config.yaml
train_examples: 101725
crop_scale_min: 0.2
horizontal_flip: true
color_jitter: 0.6
cutout: 0.25
layers: 6
moe_every: 2
temperature: 0.3
lr: 0.0011
Rows from expert 1 of block 3, named by matrix and row number. Rows with one number belong to one neuron. Each number is 128 + 32 x the weight over its row's rms, rounded and kept within 0 to 255. All counts start at 0. Numbers have three digits each. After the name is the row's rms in percent of the matrix's.
# up: expert up (model.blocks.3.mlp.up, 32x64x256), inputs 128-255
# down: expert down (model.blocks.3.mlp.down, 32x256x64, transposed), outputs 128-255
up.11 065:144124100136131168133122140117142152197002128136145133111129131172129152113106128130127128184214151185073139128076129079063061070132121115109133109119092168134096135127222090128140115084098141123191155103220114123155129149113124108105079112124184133063100132100083042163128049189178113106148128098110156123110112162094137088113124091136136129135146147119127082135235134121129130130135
up.12 093:154125156161123101128146241107127135128005129145103120119000121086123118136138128128128080198086124120122149125118126120106125127111128079022129173107125119127114123124126122122127118107252135125152128139126115129117099131128129126124128239126128124134142104127213124181149101128136132150121136121093115102129126128145109114149123135078123143130183115152133160115135163142111130126117
up.13 102:139131085135162119128124128119144125133000123091101130181122145134120104112115124169128128138132104170136146114136085127092156191140092149125130123113127110110149214132176158133109139107135195182129118230114104129161116133125129128146221126106150142152129084125102127138143057168167071128112128047128143127114107134157116149129188142125100113123126087119128129122108127124120121215139
up.14 039:108128128128177128128218220128128128128083128128125128146061177128255128128074128128129000128128128128128176129128128128128128128128128128128128128128128128128128128128128128128128128128165179127128128128128219128128000128128128184128128129128128128128128128141128128128128128128128128128128128129128128128128128145128128128128139128117128128128128128128128127128128149129128128128128
up.15 069:127128128128128147128255202128141096128128128129128075128018163128128128130044128168132110128128128132128250128128113143204136131128128126109125131129124128181128128125128128129211108119195128128122128126128137128128117136133128128128150128128128133128128125128136128154128128119128127094135128128115074128101134129118119128115176168128126128119129128128128128101148131128189128150129
up.16 029:128115128128166128128249255128128128128128128141128128129053120128128134128114127128127128128128130124129128128128128125125128129123128127127128140129128127129127127132119127128128129128255136128128128128128132131129128128128128124128127128128126128128127128128129129128125124127128128086136128127128053128128128127127127128076129129078128137130166129128128128128128128123129128125129
up.17 064:132184117110136101140106136130111212129121118092144119154094149140090100136118163191110105121127129101132128118150123171146155130163060157178145131180149027118126125137057141143139194114140133141123205155126087154129086103196125185102127111134192124055146118152122140114143174129129092130129206141128161073138070121132124127130167123134073099070106143139128154182067146064127115146132
up.18 123:122144131138066133126116128170129138140128066125159121154129141127143137127113128107103096138121110128211134132147133127126164128126142186132159067116136126128112129131120151142203192157128174140230184157122122130142130127225137124110127122107130120111121102119173145124120130139136145101130137141148130176137154109145178199130136135128168116128129127110122144171097111098109066108128
up.19 099:136140128115134123079148151148119000111036246128128118126080128125128130129127129153077138109147124117097158132153124128119145144113109161096081099139149128127132142072137065129159103128134176116120122090123139136151104167122117131157172106127164128112093191138123157128137103134146108000116061097127082165126112167109108112128142140115170104141118146109114128136129123128122127128179
up.20 088:124209132049088082166128177192126130116128103121181133123123121164119138124120086220119130113100124120087128138159126120135131135155122194128144115120121026114117150124150131116180135135142108138097148124142121147155125102122215197142144128128076170143091129169122131035113147054122189132120130245109111134123130144162105101113163129103085135133124122155146132145134056164123156127164
up.21 155:108119130129152132126134113124128124091149131169154126126148118129155178131170118114141158133128038137128054154141127123131078066205139106139128144148128159130128125110086148140112122171120101129040150125133201145134170116128099130151090164166101080092109115128138146127091144113146124143111126123122090128187128182059136119137137124140084146148155120133118105130128189122138128124128
up.22 074:106187120134129127096233128116125141185111125108131115084023120145125128120132132167118116180128050148080144151120066121128118116052162123124148129121104142135155142129145083121141087127126060140131080126129128128130000141119130152128204126184118131141153121129226098099142133104133050157129128104135098119103129124132125101156090115067135141088150153172161116121138124146100118165102
up.23 118:074097126137156129129128111128136124114143144166168125163144114128168175137156122106198135132125079148138108148138122127143124072152132111153144127140106148134127126108076159135118126197116106139063150129127242131129157116130125130163134151187079121123125127103165138128047164113162127136105126119126074132185139163110137130135128128132089145154143118118122128106102154137136130120132
up.24 079:129199103160088157131120125139085130097123162082106057207130211090132108150023138074097132148011140210141128109152116106148140128142097179140133131123162137129134103146128145131140124140128190109174137133094091131071136061079178118123122151125137076131170117140135182238120136127126096147125135125156126136125153128128087147128143134152130128105114113126127131122071121128184053137127
up.25 131:108091128130144132121139108124136115094134135164147135141142115124152169136146108112143172129126045129125088183136124127139121075147131095130120152163121166139131122087041166132115123160121109128042129111133228135139187130132068128133082129171088113115128110138134150130102141127144103164105127122114073127227135170107138127137142123136091151139180124129120103126129213136145134134125
up.26 101:131125135112149146126162136052118128130107131124123108127015120129128139128178154168107125122126129137122127129128143127125128097138100094103124134106169139152157131129133132148255148126133163133129127123129132116150015128129120142021130174128120130142115120153153132126164157149111073122145124133130128126198144134124140074127146132136135128128134102128102128096135128129156161130140
up.27 093:128075104029128150120124121120128092114128149146154128160135121124127119139128120119131138201139146117136122130096125131104119138130132117140084129188130158075137079059076130130125172060121130124086107124121254124122128127107132141101128123176127100127130121148178121156128136147085112136128113164128109126113144185099118111105134093128132160122228128171156116069143249142137129141131
up.28 100:115121055137163131114128127126130127141087164128125145149130095126135149201159110074161116131114128129152124127125137096122125074103129052129129128186115232103129088122104131125121130133124142085130115080129128130134117135126079126126126129216126120133175125119128125129127129150134105131128129139112129121127151121134143065105154154129132065149137175119108139177149124126157170132056
up.29 121:099127045127043085129114126127128144120134128121129127127128165141124134171122116087115128133124133127115146125126137098149155118129124112118113148111153141148131116127147128000127243128137132139240119172129124200109129143122200127104125152128137120131128124125199148133130064120249137121134128130135125140055196127150129116169128147131219115132124179129130173144162181189099138146112
up.30 097:128144120179135101141207123106121113110102125073121127129133114131108109126092126148118125143113157255070115123120192129132109109134146133117100138114128129164117118132131110111122119129125133094187086128138114138096132103076105120181130143121119091136129083039183126199123113110138128170130122120086132131128127166086027123039142189138130138144112114136067185117124077130170151069131
up.31 104:129126127126145169135130164124118067128106136122123155100128118133111128028120126138053127153124128255121133171137148148127132140074097158128121133128143103130073089134117098097162120136134182126131119132138185131144129135127126118129171108151131122146094161156139142134108090151107126138239111114130183127128139060103108146133131169025125147131137093130125072134128125100137116076174
up.33 099:124124139081131127063134127173131129133120106116100246125136127197135143124132128117087137141160127194128129142136149100129129128132132134098105150163137112143142128031133126120112072111126120036129122090204179127110137130127061143124132114175175033103067174128095129151123106141128123091144124118120143129135088129049131093096137128128133099135182127132111089125183131086103119119149
up.34 093:125104122119128118203156179126172127126058102129126125139092128117082125124127123146237129157129131127114160161126129128135154133136119120129121132127095119130117109129128104127200120134153120119117130128127127129161122187121155127145214157150129162154106122106116131088118166118128131124212129181095129127077173121149092119104125129088111116130147122129128125103142125129127124128131
up.35 102:137102128085101192128132126146127078122143220127130134121141128040126090099127129117127142118117102126071126130126134137134136216125135105136131128119128117106089112122121128041129133100121117161120066101084131125166127152064234119151159138129131128126131143119140119116118138108134085120128122142131140131092192128127096123103083128088129149125141091134167094096119169170133115124134
up.36 078:133161057129082114129128131129076112028118127115142126132135132100062122137128128124085150181128161119128132091166134131136129169126104126103027129185135129112129141127131070127156126091131126128132094128085116177095133146044066156129112128119202130131135129119147125151130072130153094148161110118141127184036121125070128109130122097125225117098128122146180140138159148123128099110131
up.37 099:120129092126134163123158134139138126138086110139120000145090120135164055058129120136127118096120145139128153128129119097130185154106115125130121128121122061098106125126129136115255127097176113109182255155132129126105129107142133133134155069099130127123187116123121131053112153000127142130102135128122120113135144078208109177128147046120097141044129174140130127125120147128126145106129
up.38 063:121129068115129128127192202125130127128099127128125095126106126133125127125081198141127109126129127127127255126128135122133128140128128128103121128127130125128127126133130128120135128119209128128131128128134129130129117128128127255122128129128126127113128130128121129131125127118136128110129128125115060189129128140131128115128150128000128127136129140129132128125128124128125107123130
up.39 096:159132122123123124178176158093126121234118083189045131129120186148170148144106125134120096150168160136089168119095136125129112135142165082056169127167107124110135128126141138121225126128142123137156102074144117123103084126132135127138181134123138142130128138155106063129121122134101147128176129155122126201000195127128197128121128096137171101142127117130133158111131128132104132130136
up.40 093:125092105127178123128136135122126125171133157156129187154042128123060129136127130255162108130134129165078128140131122129126114135127125117123127138199198127130119129089043110126177203152144125125129116107118167143215115128127124179127158127160107152054128172129137120116126113100131128086158142165137060133125126138152106037081115084101084056126127164149243138115106117139128127126129
up.41 059:123108129106128219128160164128128128202128119128128128187003128128153129150128128138128058112129128128128255130128128127127128128129128128082128128128128128128128195046128160116135149128163128128127189128130129129129041128145128128128128136128128137090128128124166127127128128127128128000128212153128128128128128162128123128128134128117128128128137128128129128128128128128128128128128
up.42 113:110141152120108127144133138128131131104141061117157127129128129139118125141086099128127125204179161112142129131143129139121111138126120118116058120255124088131128127089139125081141120111130128128111124128140130125109124129119121208142128122128132094127090112130124143145094111151102126062125129188126136129133118144129113066052125127126158155144241119128101118137184127128169127045141
up.43 032:128128086128128128128255184128128128128128128128128128128027255128128128128128128128128058128128128128128255128128128128128128128128128128090128128213128128128128128128128128128222128128128128128128128128128128135128113128128128223132128128128128128128128128128128128128128084128128074044128128128128128128128128128128128128128128128128128128128128128128128128128128128128128128128128
up.44 011:128128128128128128128177183128128128128128128128128128128000128128128128128128128128128037128128128128128255128128128128128128128128128128128128128128128128128128128112128128128128128128128128128128128128128128128128128128128128128128128128128128128128128128128128128128128128128128128128128128128128033128128128128128128128128128128128128128128128128128128128128128128128128128128128
up.45 121:131150180077105174143123137194126100123109170152143112123110196125180159201092139090100093132126122127165134124130090121129149101127164155133142037168136161128149122109137132145204127151134170118168124107106119139129101130125141113067134127110179178000130251139129128121137128136169141128128127161220126143128140138144187112140128124129132128128100127127128124131116113128109077059127
up.46 124:108115072124074137125126138147151126175140121130132128132127188118113114143129106154120122131152130135123128158116182125129145127076186114117136135113121059143086135143139131000142190138144137191255128132121099131128128162149125116105128172110126083131128098116141140131116105121156133126148205136122121129112132209122128132131133136079126144148139131151090149144110235222129131109124
up.47 104:127129131136159129132130129132168146129093172127148126120073135152154070127140198159120142196132114172211132124094115214060169130128028167128146087115146113117132127159129157156206128125127130109126127214126081158130115098196133134136198112078155144122128160145107117158125124122130100141147133101085140125073015143127135136110155139131085119176114124075078187128055130082121126226209
up.48 127:125119125129183097148124122088130126158124127120132123117131189125092128113107140134126139141130129156158122110157100105126121128141172149122159112107166130126123127117129129137105146141122125129109114129120108180132128072132125142177128137120159145128131128084142097129152129107144138121103139100127145159123164106247069151095124196127097039125107136098133105125119083119125182131107
up.49 112:163154160107121043119132118114118132130136129124152128128130106092116112148150153177121120164106128124118157149092142125131125142140023080103136166132126092130154127128103123172121100096122132125124156130110109119135130120229124088145134170126120118134137108135132171168142140151128092144141124026076090136126150119130114074174118079136133128143116128128051119125088136130125158234110
up.50 113:122135116130128127167126142111181128129008103129134061226117142121121092125130136124128131144103135134255155125139043128097143184133127129129132124124100070127145132130156134135196131130132179127116120199110090115131074025160123150134156123100138128125129097123133089135130126126131109135128131062100128110100130146135105159064126132130097113128127079106119112112095125163128134177184
up.51 121:103142073126122129120092181117114154137133108107132106128126128125114130112126138152103087131040140216179133174158112117129129164135129124135136128157127044141105155127129111144135135148133094081137134158125115189190128128192168125116131176128156138125134068113231139133173136067128128140124144132132128081138139115141118149154127127120108124032137095103168136131095131142155129129118
up.52 035:128128128134127128129255191128130128127123128127127128125041128126200128129086128255125000128127127132127151128127127124127128126129128127127128123129120128128128129129132128132148132128128128126128123128127129129128122129129136181129126126129126136127129120132130128126130128128158128127122130130126072128128135132085129128127122129128130128133128129127129132128135129129128131115127
up.53 119:127050128110167152116144127124131112120128133159134118146133124128149118123132111121130143202158101218114127125124137123134076123137175105130163127109128142117148119051101148129134133120122127130104150129128223113126132124063115127191066133178125070084127140133194128151074133147145088137129117130118088165173129173051117069129130099128120171140155120127128114057128169143122129123133
up.54 144:105115128126154134113128093124128124095143133178155158163146125129186191132156107120165158133138093159128075145135125126128058072171130093148126146204126156128128116097076152131111125153104094130053142125134245132128181123130079136173130160193092094093124125122146137129052144107142099138102127123127099129225129139057136126135134124145086139136160124129126115120128210116138131124129
up.55 107:173135127115132095127118131128146133157027127129133132139111129189122115142128116161120132125128125139131134135184122087141180130131138157128099117128132136171132128097136082087129140112167137131175132128119134187175117132150108132111107137120132203108126120166126123124170061128120084025164128104126122126142109097140127128130118105063152082071133152146136126149136130120097141135137
up.56 108:134145128130120096127117127128121143143142088112176127128127138237098127110128125138167130247163186122118128130125095124129128134034073122132134132099128128163147128119126128068186137104136112154138125128196128107109126127066091130102126090128103118123147152133055103124128003128118130106146133138160126169073115166159122075120127097123126092079145144168140120122183129110088146128174
up.57 106:111143115128069123126144122127035042108130137116132180134128131085132154127070138128140130244128174111089118110158113158133120164135107111092128118225128053094041139079018080131119134136129137128110070075079120107120115147116148166152194178146242105131128191124167122135174158121159087003118119128110135184091166140111123124069111125127171129115125126114131104148112128162127106129125
up.58 105:127103015131132089126129136112128136127138128129147140207127126082097133123131128140101132126088092130129130130246134127112119153101088065126069114212126131131149072106142129123128162167135133130130116159071123146173075157111118234158090132205138143093122089223126155130179133198135106144088140110138134098118125139134072125128084147110128129076145096140191107158126130124163146179128
up.59 097:118105097129084131123130155133132164086133106130150090114123135106116168129129107150135118160122100131132167120119157073136158113036129117091054141088127124218132118128128173115172162125136157170146131140120150122104100167123124127106111133148131146152123093109136147167128080105136134127174185174152105128134128136132130105133200106133132130098151131144149124002175129174201159127122
up.60 081:127094130139122110128161180122120125154134127142090134123111125120158122126098146106137121118117106091119213130128139085128125130126119131040110149107120123134117110043130128125113133113157104128123113130130124115129069101110141123127128167160144081121144113210125132142170110128135099099140130137120132125158143082128105127127128134062210127113124128136125094113154166151138131130118
up.61 120:128118097121056066108092137155139136132156050116151120118122147124147130126086117133095111157118133169174135140121155147143157133128136125122122128038144115255121113150156127036122208139139136124194170161126118127134131147150206106128158185124136100168128082115177163157110117009128141131169157124143067139119134132118125131143128151133130126091133128127111128161112149183126092143126
up.62 077:113136128126120130145124165149176085142133168195120131130126181117143124088145214121120142097112031142121174195145126160099140139148130136083118000111132128103131129031132189010170127142255135157144143140115142133161129127084124133127136127152140159130101157206091131093120134042145140140197118158121136136101083120129128157117125135082096118141143100129146085129121090145159114120163
up.63 138:131094092145255119130122115158128099140128141104129128125129142117126128126140143120129078125125132152135110068128146125142139123080132216132148129092131200126148127140108120207115128132097155122136110116110113135098099134108113099138124113118111130142140196096224087165134127127135126128129121110148126210137127124082097127128175137139130069138097131128115118022122121121128121130119
down.11 061:123127078137124142243074157129129114127123121078114134119119236138169103135104137128138130088129171126142124127175118131165130147142125168106074129143108068126120108147155092141140119127129121103126121104108090135115107002119127137127124113091145197150104116166144125127152121158123123169132126136128189119118196000112125134144135099148217124117115107090119130139152134128134049058145
down.12 089:010129135089125134125125104155119162119255162127130127052226115133118130140200107126125140132128068135128129061109116118084138123176129132121113128126167142126124128133136129145128119081097129124112125132177229132180199087167121130128111130128071099124118107124170135142125117129113131160134129131127125140129117127120134117128145131193132133140124148132124129125141121091131144127123
down.13 087:167068000048130132099119128137134185152128126058109036118128112085099121160073148134132141113070227133153144129098145116124133129043106145100133142080126130126138128106105121095127166130121108152126172127106124128132128175122128129125033126142115146146154141165167168178136124141132126126127137126118089137168153127136161098140126127112109127127113139129129128108125143180129131132101
down.14 022:128128124128128128128060128128128128128128128128128128128128128128128128128128128128003128128128128128224131128128128128128128128128128128128128128128128128128128179128128128128128146128128128128128128128128128128128128128128128128089128128128128255128128128128128128128128128128128077066128128128128128148128128128128255128128128128128128128128128128128128128128128128128128128128128
down.15 065:067128128049087147128145128128105128128128128010128128128128124128128128128128128128002128152127128128128128128128128128128128147151204166128128128145128128116128166128128128128128128128128128128046106108128172113128128122132078237128128111128168128128128128143179128019128162128128128130128076128045128181128128128128128164128136103149171128057128129041128128177128128128128055128128
down.16 039:128128122128128128128128128128128128128128128128128128128128128128128132109128128128129128128128128128128128128128128128128128126128128128128128061128128128128128128128128128128128128128128128128128148128128128129128128128128128128128128128128128128128128128128128128128128128128128128128128128129128128128000128128128128130128128128128128128128128128128128189128129128131124128130128
down.17 065:124136087186135129173125068108133185111145106102114139054154123130153141144203126048114159122130100117159149056102208129123138117134087131124128177121131149097155085146107142129156102143111136179119163148121118143138144132127134141148133112128068149121134119121090128130129220096098136128108219192128152117091130142153225206127089130164132138178127143129111141141116141037130210126098
down.18 119:123126106135166128139166118115192158104117166101113150133127139130129126151107147127133128082127148124154085123128088168129133126149105128128151175099129128134084135139106151118133078175127129179099153085128069108132132151123133127129129154128124143069133189132133143158128131120126125112090145128121119127116149202132128134135093191130068072127127125074100170131103128123116136119125
down.19 076:213154104168111159106175126131143159116171121153120119119129144112183160129097133126124146143116207167139132047116101130101123128199123130131130134131126118081152132174107136125130048130098129129096131137115127138104128130121121160123118112132146126124136156149005113130145128128084177143167113120127108074116138109143172130134025085126110144104064125127144170062194134115097109130115
down.20 087:127118017159125105131159056134174129139173123177085156116233130131149132132131149061127162129137133174065103092120125127125121137152120135151128147128134126097094118148130114092153128129119116188175132122132104136128234142120158138125126134127128116141128146119074164128072138089095126162142141162155135145133130104121177127168039106066129133131130121129117148142132204115126136101138
down.21 187:124126128119128135128170217153140125120129135126143127118240118123130127128131127088128123128128125128128255126141132133122130122127149126125128128127133154138129130118180132131136120146129128125163126126125152129137157131129127124106131127127134137061121131130131127126144127068151135122130119128113128119059126125126124124128144134127121135131128120127108111125129132132134131128130
down.22 071:107108095129107124144110129125134128136134110127124116052228127120136134130140183099128127000127141124138127047120121136129028133130132127126122125128126126114139160145128124140095125105104122132093135127128128127099151111134139118114121145112109149131125113128141128131141113187151144130084131152118127121149159099134128102141094130116127124125114132036124095134133083138124142181110
down.23 157:125116129117130149128158238131133119114129128127137128102239109127128127129131120105126105100127125143131255141148130136129142123125151126122128129128136165151130133101190135126138123150133129123130128117127153130136153132130127118110136123126130135074117131129138130125139127116158133112130120135121120120038127133126123125127142134122122122135128119128109119127129130136135131115132
down.24 072:118184043135138185130066113137143088130134127111126124126132144114127108148145148152138255130119130144172119089144149147097147170120130128142161109131121126126106107089136086118139153135152160171105128194114124151000137148188113144123121127066123198133130124108127126134119122129091132139141153148141144128115127136114177171122128128136091161131136132129127113179087255105130143100128
down.25 176:113128131116128132128167187130133121093130132124139128124255129126128128126131126124129123128128125127126255124140133132120132111127155128127128128127135140138129136125227135133136124133130128123137128130126167128134164136130121123114135125127136134066122131129131130124144127121142170124132114146127128117058126124128125122129158135127124156150128124124108128128129135126128132128130
down.26 093:120141138083118130124126125160222205129183149111182140085124170124139112136138129073126133130084136112201123005131129148155100128117123118124127136089132117132211130242142124128130087128136064129091087138124102141094126140148115142129122129127125138123131120180127183155130137116127157152072166128041130106046119160145172147115123106159127112139129136139112129135129131128165119130130
down.27 096:123109146104084085160124219163019121127162129127125094120167129123126123128137125129129127159069103123121237133131183112145091125140147128175128128128154138129122118118138131142130127179128086116183106093119142148120210132112128146122129129146131166124125156121148128143128146078128242143129105134167084127123115090113121123118155140128123237155129078131115157108121138128148129112178
down.28 087:103121127128124141137135129136161109157141124145119125131206170126144142138118129139134119135126136148127132058116106131125169139137130136107121158143122106109157136119078098123162119069131128215145131127126120140128132159130000130121141107093152145123118129126139137184140120139030165075128127252134132127128108137129151127155120086088145089128126188185135129146141128120084127123122
down.29 110:131141116091134126116132150145159129159132146021135131143092119115134128119066143136140134130098250117126112111135058137180112127140094153070132122131154128128132123255076071136159127115130123133129141139109038134129099112132164107192135144110154129099118143101135127129126134146123128088151126140114129128114128129142160128115067107126129087147071141110127140129134132103127131131127
down.30 091:136129099131064119177126130126147126127145181095132149108136145128057125131134147128130157144130131123183108144175112135106116165123129105128132082255067091106122119115141076142143125132126132137045000139128148124126130131179129211108127138128152181131129115126124128054172146124096133139132129079121174099122149058128159123159104127153157126117146126130131097172128133115128124090136
down.31 104:099143119128084137106086116139102127096100128135128163122170126136129127131129102124126146131129124116130092079157124128119138161173056098150128139164144093118096156122209128099128203138136128171119116101117116084124141165128071136121130103101167137158124135128125128099123217201060122137088125127149129218114133120136130067135128127132120150127157127128132141228120138115119134111142
down.33 097:147132105130170118148126131131128104090133151107112088087129129150171125128143090131115129116142131120129211065112150118170159127199153128130127128128198176142169025134182133140145128090076155119126129140130123142127084125076110141113166134089138162161124129080107066133127126172100129138168061138107150128000136138098126117134132124092177130154084129217128137129129149060109194115134
down.34 081:109130084129133237164110126137149123105176127119106131087177121126105144131171069143117129087097114171111149125106175091151131120148185170165092090132159135122127045105164139124097149126089231141000147062141138131122162104127128148125129105128084113219116101126126130154128111128131132201107138177169155136130156137088078113154165130224137127137119139133129137127138137135139138125127
down.35 099:123069145128127096110122152123070086116131127161152126121195129170136080151125117137123127126127134176127255122128121111131128123144130130233128133126130147137092122120216127137135127141129137097127123105144139137124255145069128111124059131129127139222133149113127134166043128148124154142118108113188113118123119125048098107087186147199124222128155095074113196129104129132121128131171
down.36 069:149088156094130138077143130132148096056131190128139031089142138085163113116071132128138124130086147128121128084119107074128091129162142181185140058122145184114142133128129128152130118061110118132136155096120131121131150148081153125148127130054130153161180175023127092137126113138086134119089125131113116124107120133159139104132127116164127113129070150070186130090135125186064138147109
down.37 090:110119131127128123122126028113000174130141105130084137128188144135152162125139130114111155066133134128067156008128140121119123123142119127121124169127169112098123121129098135123122133139136160129128146137120108123130175127047123146127121122123123137129126130168134139159132130130148062127108133128177178127137128131127119130165096134128125133143067133104100122128120106109132147129124
down.38 038:128129079130138127000128128189255128128129127160128128128126127183127128128128128128128128127127133136130128086030130096129128126128127128129128128127127130129131127128128130128127129128129128128133149128128128126127128128128126034128128128128128128128128128128128128134048084128122127078128128127128128128128116255128143133130128087134128125128128129128128128128128129035117128129127
down.39 084:097131127155074152119108129128174128147073110116109119117122133152129107126064160164095131128136148100163069158111109129139130147140111135122110211114123084125017185168111109056127127119130078132187142129141078081129146127125130085121125186043161128132128053112117155131127191118106054127009149123136181146198189112128098101134117130096112123123135112086102126183113126115166161093141
down.40 088:136128000133130118139084123110228124107131125127120123037227122186128124118136128015023161062140116120133218149148136109111126146148128129156130136159113147121148111098126117126082122136094135140105131124152137128116163120114121123147140063115129158128127097124100119089090148126102113122090129126103183130126138127168175132154030135122160119142118126132095136148118149100124187103146
down.41 047:255128128128128128128128000128128128133134128128128128128128128128089128128128128151124156128128128128128126128128135128130018123128128128128128128128041128128128099128128099128193128128076128128141089128128128128131128128128133128033128128128128128126128128160128128128128128128128128142128128162128069133128199128128128128128095128124128128128128128128128128128128128128159128128128
down.42 112:192098111135122089147119132115165083124149207148123089100197127140133128101152129120077166126094125213075162188117129103120096220149220127148093128145098132114164000082152037132112124105100093118125124070112149129128152135096174129116150132118131144235146129095128120138115134107128161194125097128118142125107135100132128116134144128126134107158110127128192132128126125166115122255133
down.43 025:128128128167128181128128128128128128128128128128128128128128128128128128144128128128128128128128128128125128115128128128128128128128128128128128128128128128128128128128128128128128128128128128128218128128128128128128128220128128128128128128128128128128128128128128128255128128174128126128128255160128128255128128128128128128128128128128128128128128128128128128128128128128128128128128
down.44 009:128128128128128128128128128128128128128128128128128128128128128128128128128128128000128128128128128128128128128128128128128128128128128128128128128128128128128128128128128128128128128128128128128128128128128128128128128128128128128128128128128128128128128128249128128128128128128128128128128128128128128128128128128128128255128128128128128128128128128128128128128128128128128128128128
down.45 117:118229105131128121154125117149153111116128131114190162145130117109165185114079218144164124123088136128166102140183052208140118149138097128118093129176127113155128151127059128115189108130124146221117120115106120127122120088129157128131126119127130109123106172147151131142138144110031125086127121105154121142126162128122128140129064116108129091090114128110126105149127122147165118126124
down.46 114:138128150150134124204126032133150158129081121092196164128134123117128129135098192128142155128102178079200000127178116132129141129130103125134138153132138129118129133180058115137108128146126096176110135190125049135145127150198147110194127125125130174127115129128140128121127163121095138095123125111127141145130139118164133148119078162129124070135128124075106203190123128083117132082128
down.47 098:133165099130097179122122114110100059117112109119139148145151089128124127137061144170111145097139255134191121133169113156121134180125128144082099126189099080127089148124111141055141155150128128130070140104128119132057159127161132072123114128129120132137120118161128134121114166128159120116136102121148128131128146130129138128125110115126128121062129128100128169186122129135121080104142
down.48 117:128095077136129116117018098110139122180135152134086153129117123129125104144097249137160131106127131172143120105164108149075161176145102128129150122168107000076114153118097092123121134136128147179126129118129117127200128156131164153171110137131114132179136139128157129128129128114075076121126130062126124123090129128119115122132065133102086120129132124077130131129112113094126102137130
down.49 119:119128128137143127116178118119140133149143102111144148083129130141184141147139156112130154165170132034164094039128107130161137083123136133028156124092084172114177106168125128122131036069105104065133135128176127144131117130163109141117102108124127127127119158130111116157160135163112081125126143129091200163112127140083169157126138169127192108126127174147135126134237094092110145134064
down.50 101:138103126131107160128132103043134150156108123102088128126125136138119143155052164127109145117142255107167112125071113128132123101109131125112145129106121079150107187167099093105199131136128086109154140140186034106094126140142130138095110162145116159110136131156118128183130155119131099119159133117132092146163135130130146128173117086120172087035125161123135128131137150150126127148108
down.51 117:164125103124141150126142019137194125132129121137127132139128141128128134121111126179122183129140139129151000042105097142093164130128057136143184125116126127119125131131087123089128129129128187165138129159127114130131132130131135112170127106110134142125130142122115132198089173175071128128122146120128129131101126104174178128135119166128099081130124141061113162151113129099074122124127
down.52 029:128127022128124128128126128128129128128128127127123128070128127130129132124129233016128128000128130129128163130128130128128128128128128128128128129128125125129128126128128128206128129128128129128128128128129130000127128128128128128128130128129128187128125128172124128000128128110129129127129127128128128125128134128128128128255125128128129128128128127128128128127127067127128127128130
down.53 137:123127127130131131161125223151126120129134121126130123114192128131127121125142121135108105149127061153130255140135154121141122127129162128134133128127133130131127122118225126130149130127128127119140113123132131126124129133085123131126142128119129137129116129133140103100128128089161167136137102131107121134088127103112086120118169128107125178149125081143096122119125127131141145119172
down.54 181:125128129117129129128160216129135123114129161126133122114235129125130126127132127104127123128101120127127255161136133133127132123127138126126128128127135155138129129084188131126134121132129128123162127127124163128138166128129127120108133127125134140072122129131130128127146127103139130126130124134114128121057126126126124126129146134127122141133128124125113109128129134128132131128131
down.55 093:224202105063128124118121110145134152146127147070121129128124130128129145154095136125120132127132236117126087042136128128131103085171142218112128122147124134070190112163111134139132068112095119210117114125135095160073114105126129134117131110122130088149128130127106122128131126201128128134128131126067135128127133127160121043130128085124158074176058133126164172120215134122136128129128
down.56 114:169129068090134121144094131122181154125128122087125123110132111136126106126141119127118133142105158102126061133126179099195107152196120134090110135215133129127128123250164100129114127116111037117097175121132128129099130112121128129163102137123119133160125095113146135135102165140125071128129128172101140134158131128106127058151122110144138113167130129000137109140135154109128148128137
down.57 088:196121098119130179063053138126133122128128166143116128126122138117125117128097140154128123122128126129132095114138118126114129172150154130159126130133178114128131128114128124136122122093123218156123128128135130122131143127135174123104128111119188063121130151135130134134132116146111100102128113096134115128143126116122108134016170133122111086101126142122143178123123133130125114189128
down.58 112:137114128125126131068125010128128189128152122189130133115163166122129131129137128126140210098128119138116104000087130112129104125130128094150146141106128131128120130097131127117129121137134129171141168192106124136139175133124116116129076121079040190159127137128125130211123106203087135127125180129172105124127126105138192127137096132199109153134139121093127131127131188127113164122087
down.59 096:123141100007146103133166152128132144129136122071147118138183121087120137137142129132125146132072128119127129121193128127216000122115128107119101126134143140127138193141129117098148074109136127128129147134128115137132128096133105129169119119156118143129130123120161126174129100248123123103129134014134092137125100139122138123104086108149146128116126150140153125145152115156127123139124
down.60 073:081139116138126141125138129125138143101140135123070127104116123126243128109129129130109117108123097128127132131115159139129201124145106163166112101105156127159140093132128132253079115128125168115056132130136116128132121129080038240137174121075152136153128083073129140148123141117105109160073130078125146128128103165110113119255134130117131135150130255148097158153121130114140127135124
down.61 115:133129116136133127140144113116156139130084114087138151133127129133143128154070199124110153150126222133208000130163038146124152125124122123128135146118118126118128132141047149049123098160127114125125165144128110139135127136131128129127094124128134151111111146144107139135128130136126129128106140124113167125129131130120128164128121182128083056091143112033110174175126123119133091065147
down.62 046:143130127130130113194131133165065126067148092130112107097184128128111128131172142134151179113116106124105155197128124097169119134130143141155101228148132128095067127129138123177087023143123104080117134043127142143088160129094182130096004100131098148156127127135137135125123134103149175130116128130136085160243137119118106139140130129102143145121126129106106129123118134139154103081133
down.63 131:085117127133038131134069177140130102186124124128116127136200125107131102130132236087127128130068127138139148152141115164110133198127119041091119107152088034086024133089106118009132128122157124131134138128106109135126156138157128137113086193126127137181126105045162171128130124127122128062127129112141128071134127125128129130127058129069122131122141112130165097178115131128129127081130